A small encoder-decoder audio transcriber, trained from scratch.
Model: decoder layers 8, decoder activation swiglu.
Training: 9800 steps, batches of 96.
Data: trained on short read English sentences (LibriTTS-R), 26041 training examples.
Rows from block 5 of the audio encoder of a small encoder-decoder audio transcriber, named by matrix and row number. Rows with one number within an expert belong to one neuron, the router's apart. Each number is 128 + 24 x the weight over its row's rms, rounded and kept within 0 to 255. All counts start at 0. After the name is the row's rms in percent of the matrix's.
Before each expert's rows are labels from the 100 clips, of 14976, where the router gives the expert most weight on average: "loudest band" is the band of the loudest frequency at the time of the peak. Only what is clearly more common there than usual is listed. The data: short read English sentences (LibriTTS-R).
# router: router (encoder.blocks.5.mlp.router.weight, 8x192, trained with AdamW), inputs 0-95
# up: expert up (encoder.blocks.5.mlp.up, 8x96x192), inputs 0-95
# down: expert down (encoder.blocks.5.mlp.down, 8x192x96, transposed), outputs 0-95

# expert 3
loudest band: 4000 to 8000 Hz
router.3 112 [157 125 110 124 139 138 118  89 155 116 113 100 115 131 119 144 118 168 131 110  91 137 142 176  78 114 169 128 146  92  90 132 116 172 167 165  78 143 161 148  63 131 154 124 112 107 136 113 138 143 129 122 129 169  75 129 144 117 126 115 118 128 134 180 158 159  95  92 159 113 139 100  89 119 107 102 139 121 140 132 122 121 174 113 146 129 118 125  80  99 139 114 100 132 131  98]
up.22 101 [165  77 146 126 125 185 133 124 105 166 120 121 153 118 174 116 105 131 157  94  80 138 114  91 113  97 139 137  85 133 156 136 122 134 115 144 104 123 157 163 126 127 147  97 106 131 136 108 126 135 107 140 128 177 118 160 101 123 136 142 146 132 128 112 138 108 106  90 106 149 122  91 115 109 123 147 139 143 115  72 138 113 132 118 124 132 127 162 167 137 135 137 137  74 156 144]
down.22 104 [137 152 115 143 115 156 153 110 178 141 123 102 178 110 155 138 126 136 113 115  98 138 129 127 110  80  96 123 163  80 125 155 121 106 179 140 171 118 133 156 123 156 173  93  68 102 112 122 140 142 133  86 116 142 102  85 110  94 127 128 123 157 118 136 147 101 129 170 148 145 148 126 118 191 131 121 147 114 173 137  84 121 113 127 124  87 139 144 102 122 154 146 148 122 148 154]
up.23 092 [147 132 104 155 132 147  85 165  91 166 133 106 109 151  99 131  95 120 102 149 108 117 142 146  90 151 150 130 110 109 164 134  79 140 169 117 133 137 137 137 155  96 114 123  96 117 140 136 168  99 154 132 129 119 114 157  88 139 137 126  82  98  96 125  95 131 145 101 109 147 114 128 127 137 120 149 130 121 127 107 103 118 133 138 117  76 104 172 111  91 122 134 165 146 104 135]
down.23 096 [129 137 108  99 168 134 108 102 118 114 167 113 156 166 126  75 118 138 162 143 131 150 114 128 113 130 128  74 112 156 131 146 128 114 114 138 148 124 130 154 123 143 149 146 148 106 146 117  62 159 126 123 168 111 127 106 111 125  96 116 139 129 107  99 122 114  90 193 111  94  70 136 159 148 161 144 122 165 123  89 109 130 121 141 111 100 122 120 148 160  89 126 133 115 155 149]
up.24 104 [145 168 135 118  99 128  99 101 130  69 123 116 119 135  87 168 103 137 167 104 120 142 163 147 157 130 122 111 132  90 140 115 102 161 168 160 154 179  92 141  98 136 130 126 142 157 137 157 131 113 191 100 130 166  99 117 153 111 123 105  92 126 126 147  77 111 133 119 134 116 104 141 127 126 177 131 104  99  83 122 122  94 131 137 156 141 154 122  96 128 150 174 116  84 111 123]
down.24 096 [149 161 109  66 113 140 127 123 131 142 123 115  84 130 125 155 165 136 140 174 159 131 145 115  63 136  90 156 107 157 115 150 109 159 117  67  65 137 147 114 113 157  96  91 114 148 129 100 114  85 128 137 115 137 159 156  98 111 116 116 124 137 129 107 173  97 113 115 143 109 134 113 151 123 100 155 156 118  97 130  78 126 104 138 147 141 117 120  86 116 146 131 144 108 148 153]
up.25 090 [154 137 145 139  89 144 159 151 154 107 149 155 119 119 116 126 153 138 132 142 116 148 149 113 109 146  57 122 129 140 119 123 149 143 114  90 156 128 150 160 140 126 124 171 152 108 107 109  93 122 161 105 122  88 145 104 130 143 133 144 153 135 102 114 167 111 103 169 125  66 162 135 104  81 163 114 107 136 131 136  91 111 131 131 141  91  93 160 169 120  83 144 139 139 146 117]
down.25 097 [ 85 131 133 130 141 122 101 124 142 115  58 113 133 164 151 142 166 134 105 100 143 121 101 110 170 111 107 139 139  90 149 138 134 139 119 143  99 162 132 151 136  90 130 126 136 126 119 136 149 164  86  91 120  86 114  80 176 149 145 137 157 145 143 129 139 119 111 133 119 139 145 178 127 115 116  75 115 104  80 138 151 122  97 117 130 189 150 132 131 145  72 130 129 119 149 101]
up.26 101 [129 109  94 162 122 136 152 147 131 158  94 130 121 132 101 153 115 126 151 151 126 106 164 139 128 109 135 102 139 158 115 103 107 189 129 140 131 145 119 139  90 156 130 146 122 109 135  82 125 129 161 110 114 140 114 107 138 165 119 182 105 120  86 136  89 112 120 123 105  73 112 139 156 154 163 134 135 104 105 147 145 102 116 160 158 146 135 107 122  75 108  89 151  90 100  94]
down.26 104 [100 119 117 138 138 147 174 148 100 126 153 137 116 146 126  62 159 132  88 126 180  99 114 129 132 154 141 145 150 133 137  92 123 145 121 128 102 139 179  81  95 115 135 162 140 142 134 108 115  80  94 109 117  93 113 147 136 128 125 160 150 148 174 120 132  97 111 141 121 104 128 127 137 164 161 166 132 113 147 121 121 117 113 126 105 126 118 157 112 171 145 117 101 157 176 123]

# expert 6
loudest band: 250 to 500 Hz
router.6 094 [115 130 163  92 102 180 166 105 163 142 114 136 161 117 168 133 141 121 151 157 109  87 130  96 107 132 120 113 115 147 154 123 165 130  76 141  86 108 128 116 117 104 114 151 132  89 132 158 109 139 117 124  94 115 148 175 162 142 114 179 131 143  88 133 143  95 152 163  91 115 141 152 132 127 118 114 133 143 114 123 130 139 110 160 179 102 119 136 167  89 111 168  90 108 140 111]
up.22 096 [122 167 178 162 112 106 119 139 125 109 121 138 120  89 148 117 143 139 141 126 115  94 117  90  90 111 108 146 129 157 112 148 155  79 136 132 131 125  99 123 136 133 119 119  79 151 145 185 128 117 106 155 124  84 157 155 123  75 152  80 144 116 135 132 156 126 113  92  81 138 137 135 150 137 137 143 127 137 162 110 168 158 119 140  91 158 136 111 142 122 103 148 121  97 145 153]
down.22 095 [ 81 149 136  91 112 126 139 108 121 167 118  99 166 139 141 133  94 128 155 111 155 121 130 141 140  88 125 152 114 183 103  95 100 176 142 131  60 163 157 119 129 137 116 139 139  87 127 173 124 153 140 131 125 163 163 151 139 133 135 192 126 130 126  86 121 181  73  96 135  86 114 133 174 110 108 128 145 161 133 157 121 137 127 131 167 147 132  92 123 145 149 143 136 108 104 104]
up.23 102 [128  82 100 144 106 144 162 111 120 151 121 145  97 100 134 113  87 103 183 115 173 103 132  99 123 143 130 128 130 119 136 148 164 144 158 161 179 113 119 123 109 132 122 130 139 107 151 110 103 140 124 172 120 129 144 107 144 129 138 135  99 131 122 133 155 121 154 110  67 118 128 142 155 115 140 148 114  97 112  97 140 100 142 144 152 138 156 133 144 133 149 127 130 101 145 142]
down.23 096 [ 91 123 136 119  94  92 153 105 153  95 137 152 139  88  99  90 132 191 142  99 129 104  94 141 146 142 122 163 140 140 100 149 150 128 121 135 122 165  95 133 113 118 153 152 120 148 129 107 153 124 148 137 153 159 109 109 150 109 132 111 114 130 108 134 170 132 197 127 164  85 130 135 140 140 154 127  64 142 116 127 131 143 141  98 116  86 137 167 108 152 172 133 108 128 135 136]
up.24 105 [152  95 175 160 124 143 106 158 160 151 135 132 136 149 135 172  91 146 120 121  55 101 148 114 162 105 133 173 135  97 119 145 169 130 140 131 145 120 144 135 135 146 106 126 133 152 118  98 160 141 100 115 118 104 135 112 131 152 139 142 109 135 115 149 162 124 186 167 132 154 171 109 104 131 144 129 124 119 156 138 121  97 151 147  82  86 114 127 120 122 123 107 111 122 122 109]
down.24 102 [138  86 151 128 135  79 115 137 116 114 100 131 108 166 152 106 109 142 149 133  74 140 135 136 126 158 111 189 111 168 128  93 104 119 149 126 132 120 148 113 130 106 104 163 121 141 118 120 155 141 131 126 156 153 148 101  88 158 143  96 104  87 159 140 156 111 152 110 113 119 106 107 133 109 110 133 109 161  84 116  88 129 156 109 162 171 195  77 110 113 127 109 163 153 155 100]
up.25 091 [132 147 149 131  95 115 143 159 168 147  97 129 126 163 140 134 116 128 116 134 182 114 126 124  83 119 144 157 141 135 183 147 158 110 138 114 167 102 138 124 135 139  73 126 211 135 123  56 129  96 143 166 159 118  92 156 130 113 128 101 106 125 116 117 169 125 141 153 107 129 102  76 150  89 119  82 160 112 129 148  99 128 126  89 142 165 170 149 154 144 149 128 128 109 127 104]
down.25 093 [ 82 158 144 149 130  73 128 122 104 119 125 130 151 149  84  89 126 113 147 145 137 143  96 146 132 124  53 129 121  95 117 159 140 106 131 117 157 143 167 143 107 109 150 134 156 125 166 169 143 137 122 147 124  81 158 109 154 107 121 132 110 139 106  83 147 138 109 118 138  98 144 122 130 112 142  91 137 117  97 129 133 134 147 121 135 116 138 129 155 146 130 103 112 110 142 122]
up.26 100 [ 81 129 141  98 137 146 132 181 133 138 143 117 123 118 110 100 147 160 118 109 108  97 124 127 165 112 124 124 136 137 159 117 154 126 124 123  88 145 136 122 135 149 121 147 151 163 118 124 128 158 136 119 159 121 159 141 122 155 154  94 123 129 157  98  85 126 107 178 127 124 125 128 104 114 162 115 100 106 117 162  98 161 131 131 122 122 106  87 118 175 138 118  99 122 116 105]
down.26 097 [119 163 110 105  97 110 118 150 138 123 138 118 155 157 107 151 179 148  83 119  65 161 112 151 122 111 106 144  93 155 136 129  88  83 146 107 145 123 111 150 102 125 143 120 134 162 149 141 134 145 111  75 155 148 144 118  86 110 118  77  89  99 126 116 131 155 144 131 134 142 124 115  91 138 129 156 110 128 145 103 125 102 177 123 131 123 132 149  89 142 173 149 132 123 147 115]

# expert 0
loudest band: 250 to 500 Hz
router.0 099 [133 154  90 141 152 102 125 132  90 126 118 148  99 148  83 150 164  88 108 178 166 152 170 146 173 101 126 119 147 164 122 140  87 108 148 124 199 110  83 151 138 109  95 133 159 113 111  83 112 109 144 145 177 103 127 133  82 120 118  80 175 114 160 100 148 116 117 119 116 167 120 145 119 120 168 131 123 145 138  83 127 160 114 126 110 109 131 136 131 160 150 110 164 123 112 132]
up.22 098 [ 84 133 140 179 100 152  98 139 164 125 156 115 129 141  82 124 123 166 132 114 144  97 157 115 151 146 129 136 142 174 158 128 148 165  94 157 128 113 111 160 161 100 117 127 166 144 123 120 136 145 136 191 135 136 113 104 138 128 146 137 138 116 107 110 134 131 129 103 109 126 133 114 122 146 118 118 101 173 133 111 177 143 135 149 150 134 126 119  78 118 112 121 189  74 145 119]
down.22 101 [114 126 158  97 147 167 114 104 116 135 143 133 155  85 127 151 107 146 146  80  76 165 153 116 112 160 111 155 100 114  97 141 140 168 113 116 102 100 144 139 160 122 134 102  86 177 128 105 101 130 111  86 110 147 122 120 128 150 117  87 118 138 118 127 136 155 127 171 105 164 113 156 108 133 149  94 112 162 127 134 131 104 164 111 130 163 127 122 125 121 104 115 134 135 146 128]
up.23 101 [128 135  91 117 133 135 132 170 111 142  71 185 126 179 132 143  95 160 139 136 129 154 121 112 151 121 122 136 128 123 158  96 106 162 132 118 160 126 160 102 111 140 114 133 144 104 115 100 129 147 101 137 119 140 121 126 130  95 134 190 105 136 127 129 102 119 101 160 155 121 138 102 122 156 149 161 152  80 117 122 116 129 139 165 113 106 122 130 133  89 150 113 136 116 114 132]
down.23 099 [116 148 123 100 156 108 148 121 167 151 108 161 184 123  76 106 118 152 122 145  87 161 104  97 141 113 144  89 164 132 119 108 130 122 123 112 135 123 180 104 131  92 120  99 125 126 150 118 122 129 132 108 111 112 103 169 133 114 129 120 138 125 131 104  95 103 126 103 106 112  89 127 124  54 137 138 135 132 161 125 117 158 117 137 107 109 138 152 143 130 137 110 130 164 126 116]
up.24 108 [135 129 127 155 104 186 111 123 113 145 146 112 142 124 145 116 122 141 192 135 124 115 144 100 126 117 116 100  72 149 104 145 141 128 126 155 123 101 114 189 133 111 118 106 152 135 143 131 158 129 142 158 118 125  87 123 143 164  97 110 129 125  98  85 134 127  82 102  86 122 137 152 121 116 111 109  96 168 106  91 192 123 131 162 148 117 104 113  99  96 142 174 169 100 167 121]
down.24 112 [135 162 102 172 142 166 121 114 118 107 184 112 144 127 132 145 155 171 163 119 142  70 123 134  90 137 142 131 130 111 109 164 125 157 107 141 106 120 145 151 164  83  93 112  97 143 137 115 148 155 150  87 133 114 106 118 135 189 141 132 110 137 146 132 188 135 152 162 131 124  98 120  91 130 114 111 115 115 124 149 116 115 148 157 109 122 101 121 135 161 157 121 120 127 131  91]
up.25 104 [136 130 120 115 124 129 134 153 128 152 130 129 154 139 151 134 139  72 152 162 156 111 119 124 176 147 135 125 131 131 163 111 124 137 143 134 129  84 150 139 110 120 115 130 149  79 137 158 143  94 141 149 150  95 137 148 125 116 124 152 147 123 106  97 156  85 184 132 116 116 178 112 160 124 134 117 142 144 153 141 130 132 130 116 114 110 148 115 144 134 175 159 125 127 155 149]
down.25 104 [161 124 166 152 149 155 148 118  93  98 162 130  86 100 122  97 114 117 118 150 143 119 152 133  99  72 133 120 150 127 147 108 150 134 141 131 173 165 139 145 126 148 158 151 124 128 114  75 110 147 112 116 117  85 121 129 139 166 119 160 164 121 140  98 104 115 121 155 148 103 147 126  94 111 175 126 138 149 124 126 115 150 127 141 163  97 125 139 119 137 102 129 137 119 112 156]
up.26 102 [160 112 115 148 131 136  98 142 170  94 161 119  81 119 109 134 147 155 158 128 105 141 155 136 124 114 106 141 125 121 148 141 111 135 160 133 167 126 122  77 140 133 150  55 170 165 104 128 121 157 118 162 128 127 103 128 140 158 153 122 146 126 107 141 111  65 170 137 140 154 125  87  81 156 165  92 139 112 161 133 120 125 133 122 100 101  90 127 126  78 131  95 168 125 108 135]
down.26 098 [131 128 127 129 163  73  94 156 127 131 167  99 152 103 147  78 117 130 113 161 127 125 117 142 163  87 114 146 149 103 119 156 105 150 134 148 142 133 128  78 107 144 150 123 122  81 120  99 133 170 133  72 137 122 124 118 128 123 157 136 130 172 129 135 134 142 137 117 159 168 164 152 148 140 120 100 113 134 123 140 115 118 134  98 114  80 111 150 108 141 136 151 122 142 101 120]