Weights of a small encoder-decoder audio transcriber.
Data: trained on short read English sentences (LibriTTS-R), 26041 training examples, 36.1 epochs.
Rows from block 2 of the text decoder, named by matrix and row number. Rows with one number belong to one neuron. Each number is 500 + 50 x the weight over its row's rms, rounded and kept within 0 to 999. All counts start at 0. Numbers have three digits each. After the name is the row's rms in percent of the matrix's.
# gate: MLP gate (decoder.blocks.2.mlp.gate.weight, 672x256), inputs 128-255
# fc1: MLP up (decoder.blocks.2.mlp.fc1.weight, 672x256), inputs 128-255
# fc2: MLP down (decoder.blocks.2.mlp.fc2.weight, 256x672, transposed), outputs 128-255
gate.235 110:534528530538576505477469445497604558533481513448539577357509550464460480609384513543504518447373583591558440611502513520501551502491459450488554413428457480563394451542523451502451482583460536518467425511477497511400495424545517504549600544491522503406508527564477548555460494479561465483499535582486499489570502464432539533478475572505528474530544523523483587580551562537506438470414
fc1.235 107:506469502458469505501474376483481408471562468534493503564561431549545460456469501479452503586532616440457365443581413542464562528457478554459508598493514578477493475543548580502517444447542515580502490461483571479492478533529425439459555474515493395481553401503464498459410498650545455544482460536442499363520547533452460507532519518436453501488501466540533568516558479413505654528492
fc2.235 107:425485477443391475503492459402461479462529548537478505601499514484439422464523434586491511543478578550532462525461526532553500538495476478415566529497401578522570491418518485464492509595591517461465472477472482612549539563466506515477546462420488476441475503483416532461484522532526544468398443618411507474503504506595507607589560511426477493405508519511467535494524491431518483497372
gate.236 114:400456504470441535487439446507578432461593555530483437496524464518555481468587542405638607478551499467478494500564539479431530482518544485506546537431558417564469515424490527556512502358493514496552548514527556457501436450498493498464422521498414438500439505468428464493447453576479503549492515432579486540549594519480485517539465451534457433498492444513494572520567500600481511587650
fc1.236 109:547499442537469423451456490480499509584525542559424421411504441527489592486545530498565490527505478554474525495537478471440470440494552475583531529508556428536556563498496512467523518440518508508500481422587423422545537463527421523443461482547479489471573381431447593552411519497453524435506447521457551592523524534503501533479461603489414536499563518484438468481592554576514617470513
fc2.236 110:582560536497603533420439458511508536519494421518438500619554477451543492544516496493507515577585450533448583511480459511494524465508593447554505463476510445471581452472501462526487454489558479542425559491482467514473491477573402515500443467434546499478523472398456563512444477492436466498484519454433540548479553532428509542465515531454527568485560545513485497469465545545430552558398
gate.237 095:615484489437463598591435501463607505566505510502408448478434547515573498564488558508457485532515502446503515487468509549557513403479552501521452422548511539499533397626526494443509481450502478565509487541435552534549484521478446545521532533488457462501536490534514514507461541519410474520480552449578489408556613479597516419506560549575482504483564453432475459431519497457550501515552
fc1.237 096:564438473478453444585496533524467495556445399507515433503365548486509450495520574469438430540536465565572529528426492529475466412489539493550488489574499544489481423497553477450424511448475472549480471519476564496521419430432447497580509543463604454415477557569475524557528491513497526489472589478610445477549643507627575454560533552566528519393459493504501505489504527520525414516567
fc2.237 103:490497470453467461485395603470501592486517504490498451472534530494476481489534464496531448497460597458524501479461574525511440465562531501558532548553531444535472517524517469510460499522437475533587462452514452556484458540412554534412460584502444451466454512472555514405452514357428536563494480503578530562604553565491425469433562418575571501493489520542456550477607529460408545574540
gate.238 110:436508520471559439512569530524440438460624481443427460446500504489395431421441452398481540538566387488544512564450524545450514447487474537577609570499551458449502576547506494483443484546457476502598442507567478443582498425490475521460542537551441479424503552489507532512563551495584540518588486511535515544538509574437494563445521474554447485567502440508595544478561553538465625512476
fc1.238 110:434465493526526538533567451552530534554410530501538455538494545472565577537466477617449403419450505477439499376514527496493384512507549501535447562504557620453539428626532440572638510530556490565478460472483462485511456486529484502570480491442567548505559521605430544505470522487528471396474522532591530594475525504438423488446497511473505479500492545596488545510492457432549487472472
fc2.238 109:516661543562481567569583525424474560406454515513494485447443581394503457469485495493446474459510505341434532443500392482501514567452567458489526616482517463572486486363478588507490566487528440443513493529602468546491521404448460547468483480497566565500474463606540513558498474474496462450489520554467558477528485551529468501514413446528484477493509444522482471555537526503491443539509
gate.239 106:508476554555577494442518384563524504375492413478481548457472427399615506497452586497492453601485450482623620491444463476530477463432479523442482503531471580468476544456439551540538450421393445530562511544532623583588492589463515530523515545539498465551454387512503503459556561482510516508511487456483489513563456493535540516454495470525507534496506454504507529504416492605486454537559
fc1.239 106:490526475516473493483680434444518496482487562426457441412508566510547443440551481450529439464440493565479498447504550471470513442492548522424458505450530543531486622503479477507431593523457619597518455495505465567394500509556494512519428544480491450450537557474565428549443439468412542468545507579490491616578518503491518533549521401557480525502441488509579566505576542423480587372437
fc2.239 105:429489526538469507429514451487448451499470510482590495539455570570553486504546476429504440519481468479589509570523522494471485482495403517548515537456568420538488444425516533483428531564499461554446390476551500510337567526506407430470480420522479462495407593477630469547474459504532539419426442463534498576454580546413569547460483492577524515477492473572507533475486530433502445479570
gate.240 112:505482500521466585465540441519537515531578553516608616468499509555517446498475490495551564406576509489603491494532514403507534568421502561534590456424494488462483427452441461495569553505594404525557477517464420558492499421510452474477555468549561432437474604543466453536473426411453471531576479510478431516587537575565478525589446452502527504517474507526517581383513584528515562515543
fc1.240 115:521483585419549537412536552509607466454462477462464454497459426477601562509547441506481494538430489477469561535433474516478528476575550538462477575571503565562545524489560573483569446476461459511464533402472506422524438509583576620549461471469499511498524473449517632439525446572513522541446467535532515490400494439436463405422545431484459443468417526601474411524474442431504443569469
fc2.240 112:546508466445523524492524495447512393498542514461550472564520541452554551545512537460451575492476587446459532573471437459475448428579500517482489456508537544521562454445535552433496495526460504420492538506420394517612493488465601624514524430508437471459521471405502524519480475456472459413507558492518472559449445508501520462457466513495578386575490554516439608518420499425526569447493
gate.241 094:482446477471469505609506516598395438476484541558524539503505463605471548527487503510520427536506541405531491485610532467476516541572471441455481524524480505503382476418454495478557467541531461553488474494548488535533471382547556473569606500452487438561482496511493510538560562522511476447532493471480460510525410565552551452433610543480447550539464422481473457607592435552523619466467
fc1.241 095:461488426562362526518463504486537497427525500456419530461632467602567507419448582495520453478438560438440446476474435474670584506514479447453483519419523484484552443441537486458511558514507466537566437452496528480533495468552491452417606546414492469461512504555498467548503546538479501568541583507395527417459511519506463495535500495484457572476544414435535489595551518568483491537450
fc2.241 092:529445500533445501491522520510453421497505555442496496451460514626504468478530534511512454497551581496538518483501587463459368541511473563492560559563525470417509530496550482468573501572420494586457491469425506605434509532522527456439481566632556536445500450489511500580531531521465477576579530531517502500549485493541477557528508564456546390429462524472511447659484528573459477476478
gate.242 060:435383517454515450476467459471474584519550507559451483545518374456468437542495488556500540520530504584471493467536472449533522497497434511447442580476498561480499477479488542496466478445549450538458410444544450488479409560421455500493523498482534471519485511526522529538557548521539566539525557467442434516496527471574573518484585456570531513459454476514477570516492536514537505451447
fc1.242 063:511496515413531474484548493432499497582523558536425532571519463459452495516533537490526451488456453472426479471546487538523498432496493434539481510504539557509423400531546468546486466532591402614477469490525432404482422510460398474467467518513427486538489529509485490580541446406402576479498493496498552556591477448578562533404594495544550521452547523569451605518584532435485504506556
fc2.242 060:482510540520545482483572420391496444633532440520550516445548478442485530516575437475558483464442379567549503479440561507601580534521466487473448474576447573578484489367538511520436457423547511529476510392498527511574550514497549472498504512546444460525572558484505529486485533506455568504523495427411473502590511586502455516561494426518427576546521536513514371499553554533600477539548
gate.243 104:523495479495527526341526489517486429637510457541580517542528522572459580441477499452439437514498543527526480451486441522383541459540492483499318448472519543535530556462498531584490572391504503451541615385534483538561478526525502474493496495487464489527543446518514477593549524591450515498444412507484517382527440530445511435511453516489570482572531445542435504502510554523548446487570
fc1.243 111:558517582478579571540584386526479550493604632448501554577521464531557599533481559582444534495529490400589502500498551428516481505411514442465509590437468536551489569549518511560496527471508528550606460458418443452434427506454468463523497425542552494533594507486501509484514558408494443520474591505564489429487517521453535470449622415498448518403505508443460562589459576532490418520492
fc2.243 104:557496471451488534478534516482404504586489473507419575476503551580477514534615563503471510499420543544496543476376507501439516519496498549482465428463419511580511475427480591431588507404551520547580624445476526507583511490489496485534423398432531536543572510600588536471517534443508561401505516422473462409477484570501442486510546437514509557484535510530442555422618557520376503441582
gate.244 108:501504434506500547374497518453454535439512567543527572436423526558491531501515524435437490559499468545505527444477516543420527536434558579523451518541392439461450448485534546527446551554550502442531506515446532534570524406580429540521447452561449549475517560443481445492514457591396511494465533436466505592544467564436519439454474491641494512534527401546486470430482557495452500565472
fc1.244 110:496445437486475522509492533547522583450487480482534515497494490474516557471467550420426515460569483475442543518458413506574567431528545469373484516561431410557554504485527516418464554527457437534515591495390470492509519481505483530407561493558503548482504506530548435503530479425455390493437470509448550607554479511450498551416532524561503468487489501525516504490492483570565532505600
fc2.244 109:587503407494583609461518534525514471479496505422502531519461480434499575507386507469441547476511424518554534519507437582416471353475516528554607567490451483520439440512544447461516566544480549526454507513476477499429357411443467445500485444483533555554538488500542586495545489468472423525456455551427442550471433478442465533562473544596520600555472483548596530506542552406503445480483
gate.245 109:506522479479468547481506545479372457439475456460577466392457419488540468432589589477455626568548574545444507496439454456566459659467526525580517525559593485529402514568519455527469477501516593534540501507520529503458561471505547430494547534567464524429474451431397471443493515500487553570530402447409551568500574477563462475524506466514416540472444521516492538462552485591522499485554
fc1.245 109:477473554552549476515494550475437458498430460447563358610463514519479529541531454472522482528547476463501512543559480495413543487455480541550600524556490550497554459505419478581527497533464420608501422535455499559444517517416409631489557495434492467533420540509441562447531503462483543499523538529610450587504478577536539468499429480565449491497495412474463462462524512447526474534507
fc2.245 111:570529570479489489530561442364414463511465504504433446556557481490491549623449539506438511489486536518490556553464474506529510503540531478521541523517542543547560557432446569494550434522515553517499466494558484509409601537411518495474451544367525537431529498483451475530538504503526414442536578429531506510553398575544492534414510545442471546423486463511417504440532482473468470508418
gate.246 114:493408447378491463460478663504445555506503533486511502434463458502449469544533536542467498460486516469392412565561537613386468558502553456549549445514508474362454464531506537479546480506484475523482528484498508463507432475511531465511498483539451532488528495609546456525578445488518518563580504512456451468569461473497444474639515442453527547462542471603466470546599470431526556519488
fc1.246 112:515480520570500509464564533421534469443490472578558516479499365495585468518557511458557426593414563476590528514484552448496547470448576485438472549449523493497508435486494393529483469475493652533441459465406475437530478444600372525524475586488563518562507472448447515519547526499496447538425514520537539489480530455637508519564518458487530496409533414529506477466473471536461433449455
fc2.246 113:505505549573561429427499419504514569413475415536527450444450463434470471469485472606439448519463463521477460488521519489418483514521412587528467622520555470405589502493504466532416555502497503481539477541466443506499566591474399517507423496485538487530499507415471438505525429456487471480495515525582434438533500478544427491525483551479537481598517543481581560472399560475475487578497
gate.247 105:532414497500510492426487602551510397588495523560424493592511452507545568557539443490535500458445442438581458566489495588607513573501550494496507504573539470516515358511602578499473498532484413521509453431552574417478531485548493573580561559511517470495529541472529536530460449519500452476563577448474569437581567523447568484456548521444496470548470572497573530614455459501483513482500
fc1.247 104:525498456567535468521358532500497517515523478487412493496499431514486457507432473510419482548467525497481491520430556399506563568415550469565516527601406480496488487462538506467527402514503497483539542369506596445506532474502505528522511538497431523514510505566511473470514495497522401518475484540462576507409547522534449549523616440442564439516530537476538488530418484611604505519535
fc2.247 105:581446477565472532526458568556608531551495482634517490594562516534482391485547461469550479475514526538481485527422493429518547484452497489560606560475536543475523471447533503420388503521500427474599575502469546489505480494487474493546444588516570523485437556527490466529492496468461493409437495532408484425432445488588516555434523495473549427668504567372578527567487519498515489440476
gate.248 087:380415453519503424527598603507508618438484481555436599500545456529511488576529463592481489535467526564422536566490548549483455488495468463462488523564476510445563509433408494370465536580468497459500509432481436498488535449529520525561527518491565468532576507497429525586502497599504548487433530494388522534526480392513412606412436512517478606474574509421517492473588467443385483509521
fc1.248 086:515489455570543575480536524473515464545463421419448588484470521556542476424469533508537499500521538528472470448396541480451561515515506550520511426514454419504545486451473452479472475480522530487437493640534481573365491512506553584503457524443538487496621481490463530541489424549483521524550478559570506527525517537467392448391591525488614599473414482519550505474462550590462480523487
fc2.248 083:457536580581576521533498417492535555480497531410490536505483439563531494530477564569535527405537560487555527494503477469408533519519551525538526495566456483538481555524583514541461514484518524501505532550490517476383506461491505508514471577591499545479486448509589550470483493435515455525507493481497466504604507447405441404568490556552557543438564491605490434401422470393606450457465
gate.250 091:488530590515429490552533601498455504510415447496534619527500541480481541570522535462462482488456548530508478500461580471497550494420473514402557563450509484572576495499511446506538466562487524510458469550545470430531579515514533457472494557451437525434433470600502475506511471482440406529466567481513449513545511542476507626489568590406431512567607531416588534458572444507490519534406
fc1.250 090:546484476434466560538418584485396503477557401637533562416517446479441502426426505441538474484501460491476543442558494450444520460532490530509584538467417500498467389501607497464464567485512543520510450473478464465590602454534516517542599495435516456524477559454459433439493436407561533507518451608446639413537458525497590461443458534441449495393482478457565519537497568617443531505506
fc2.250 089:600452467486419462510488494508430510460570467515507596549528518509491543494480462488602433435475485508426405512513541568559461456521414466568557492544492470449520410430609444501498459451413568488519475574642529520524516444544423564447449528539535570452480564527527423451569504475525529629556423536517482502483425455506445482479463464455430535516549511451463531439529470446504547463399
gate.251 099:540539499536515486450453460424534499487437536496435419584478459450530402650516427509433452489469425482539517434481440595420567474496443537537518579476527472496536569446461539488495425495537511602614490553491503468533435491477478485446606519500474504494568585600461544515487532429538413501382487486514459507562541517559507526509456512458398553514534525481426589597476486465610506541497
fc1.251 104:513629514445520452520483600584473558475560459494448423529458553532462549458535502465469531534542560534486452574449485401501484427559510484501499486509454446488465505424515460486601533439473615480542489569511431473443537518548522467576479517481568537594452550453511442509467547364478511439543462473499426339526406572523373538498502526519473472528496492565497365446443498534469402513552
fc2.251 095:509553538422492545567478439507505483554421421517466495529482525450469540412593506474360613491411534483554513503533552417533505534501487493577440511459474485453484568494522490554566467418518484509454461389528541497497577584488525548477472433479508554564479426493594468485567409432556519529516525567510493471652421485503531546466536500508529410575527543490539508507541425607553395520572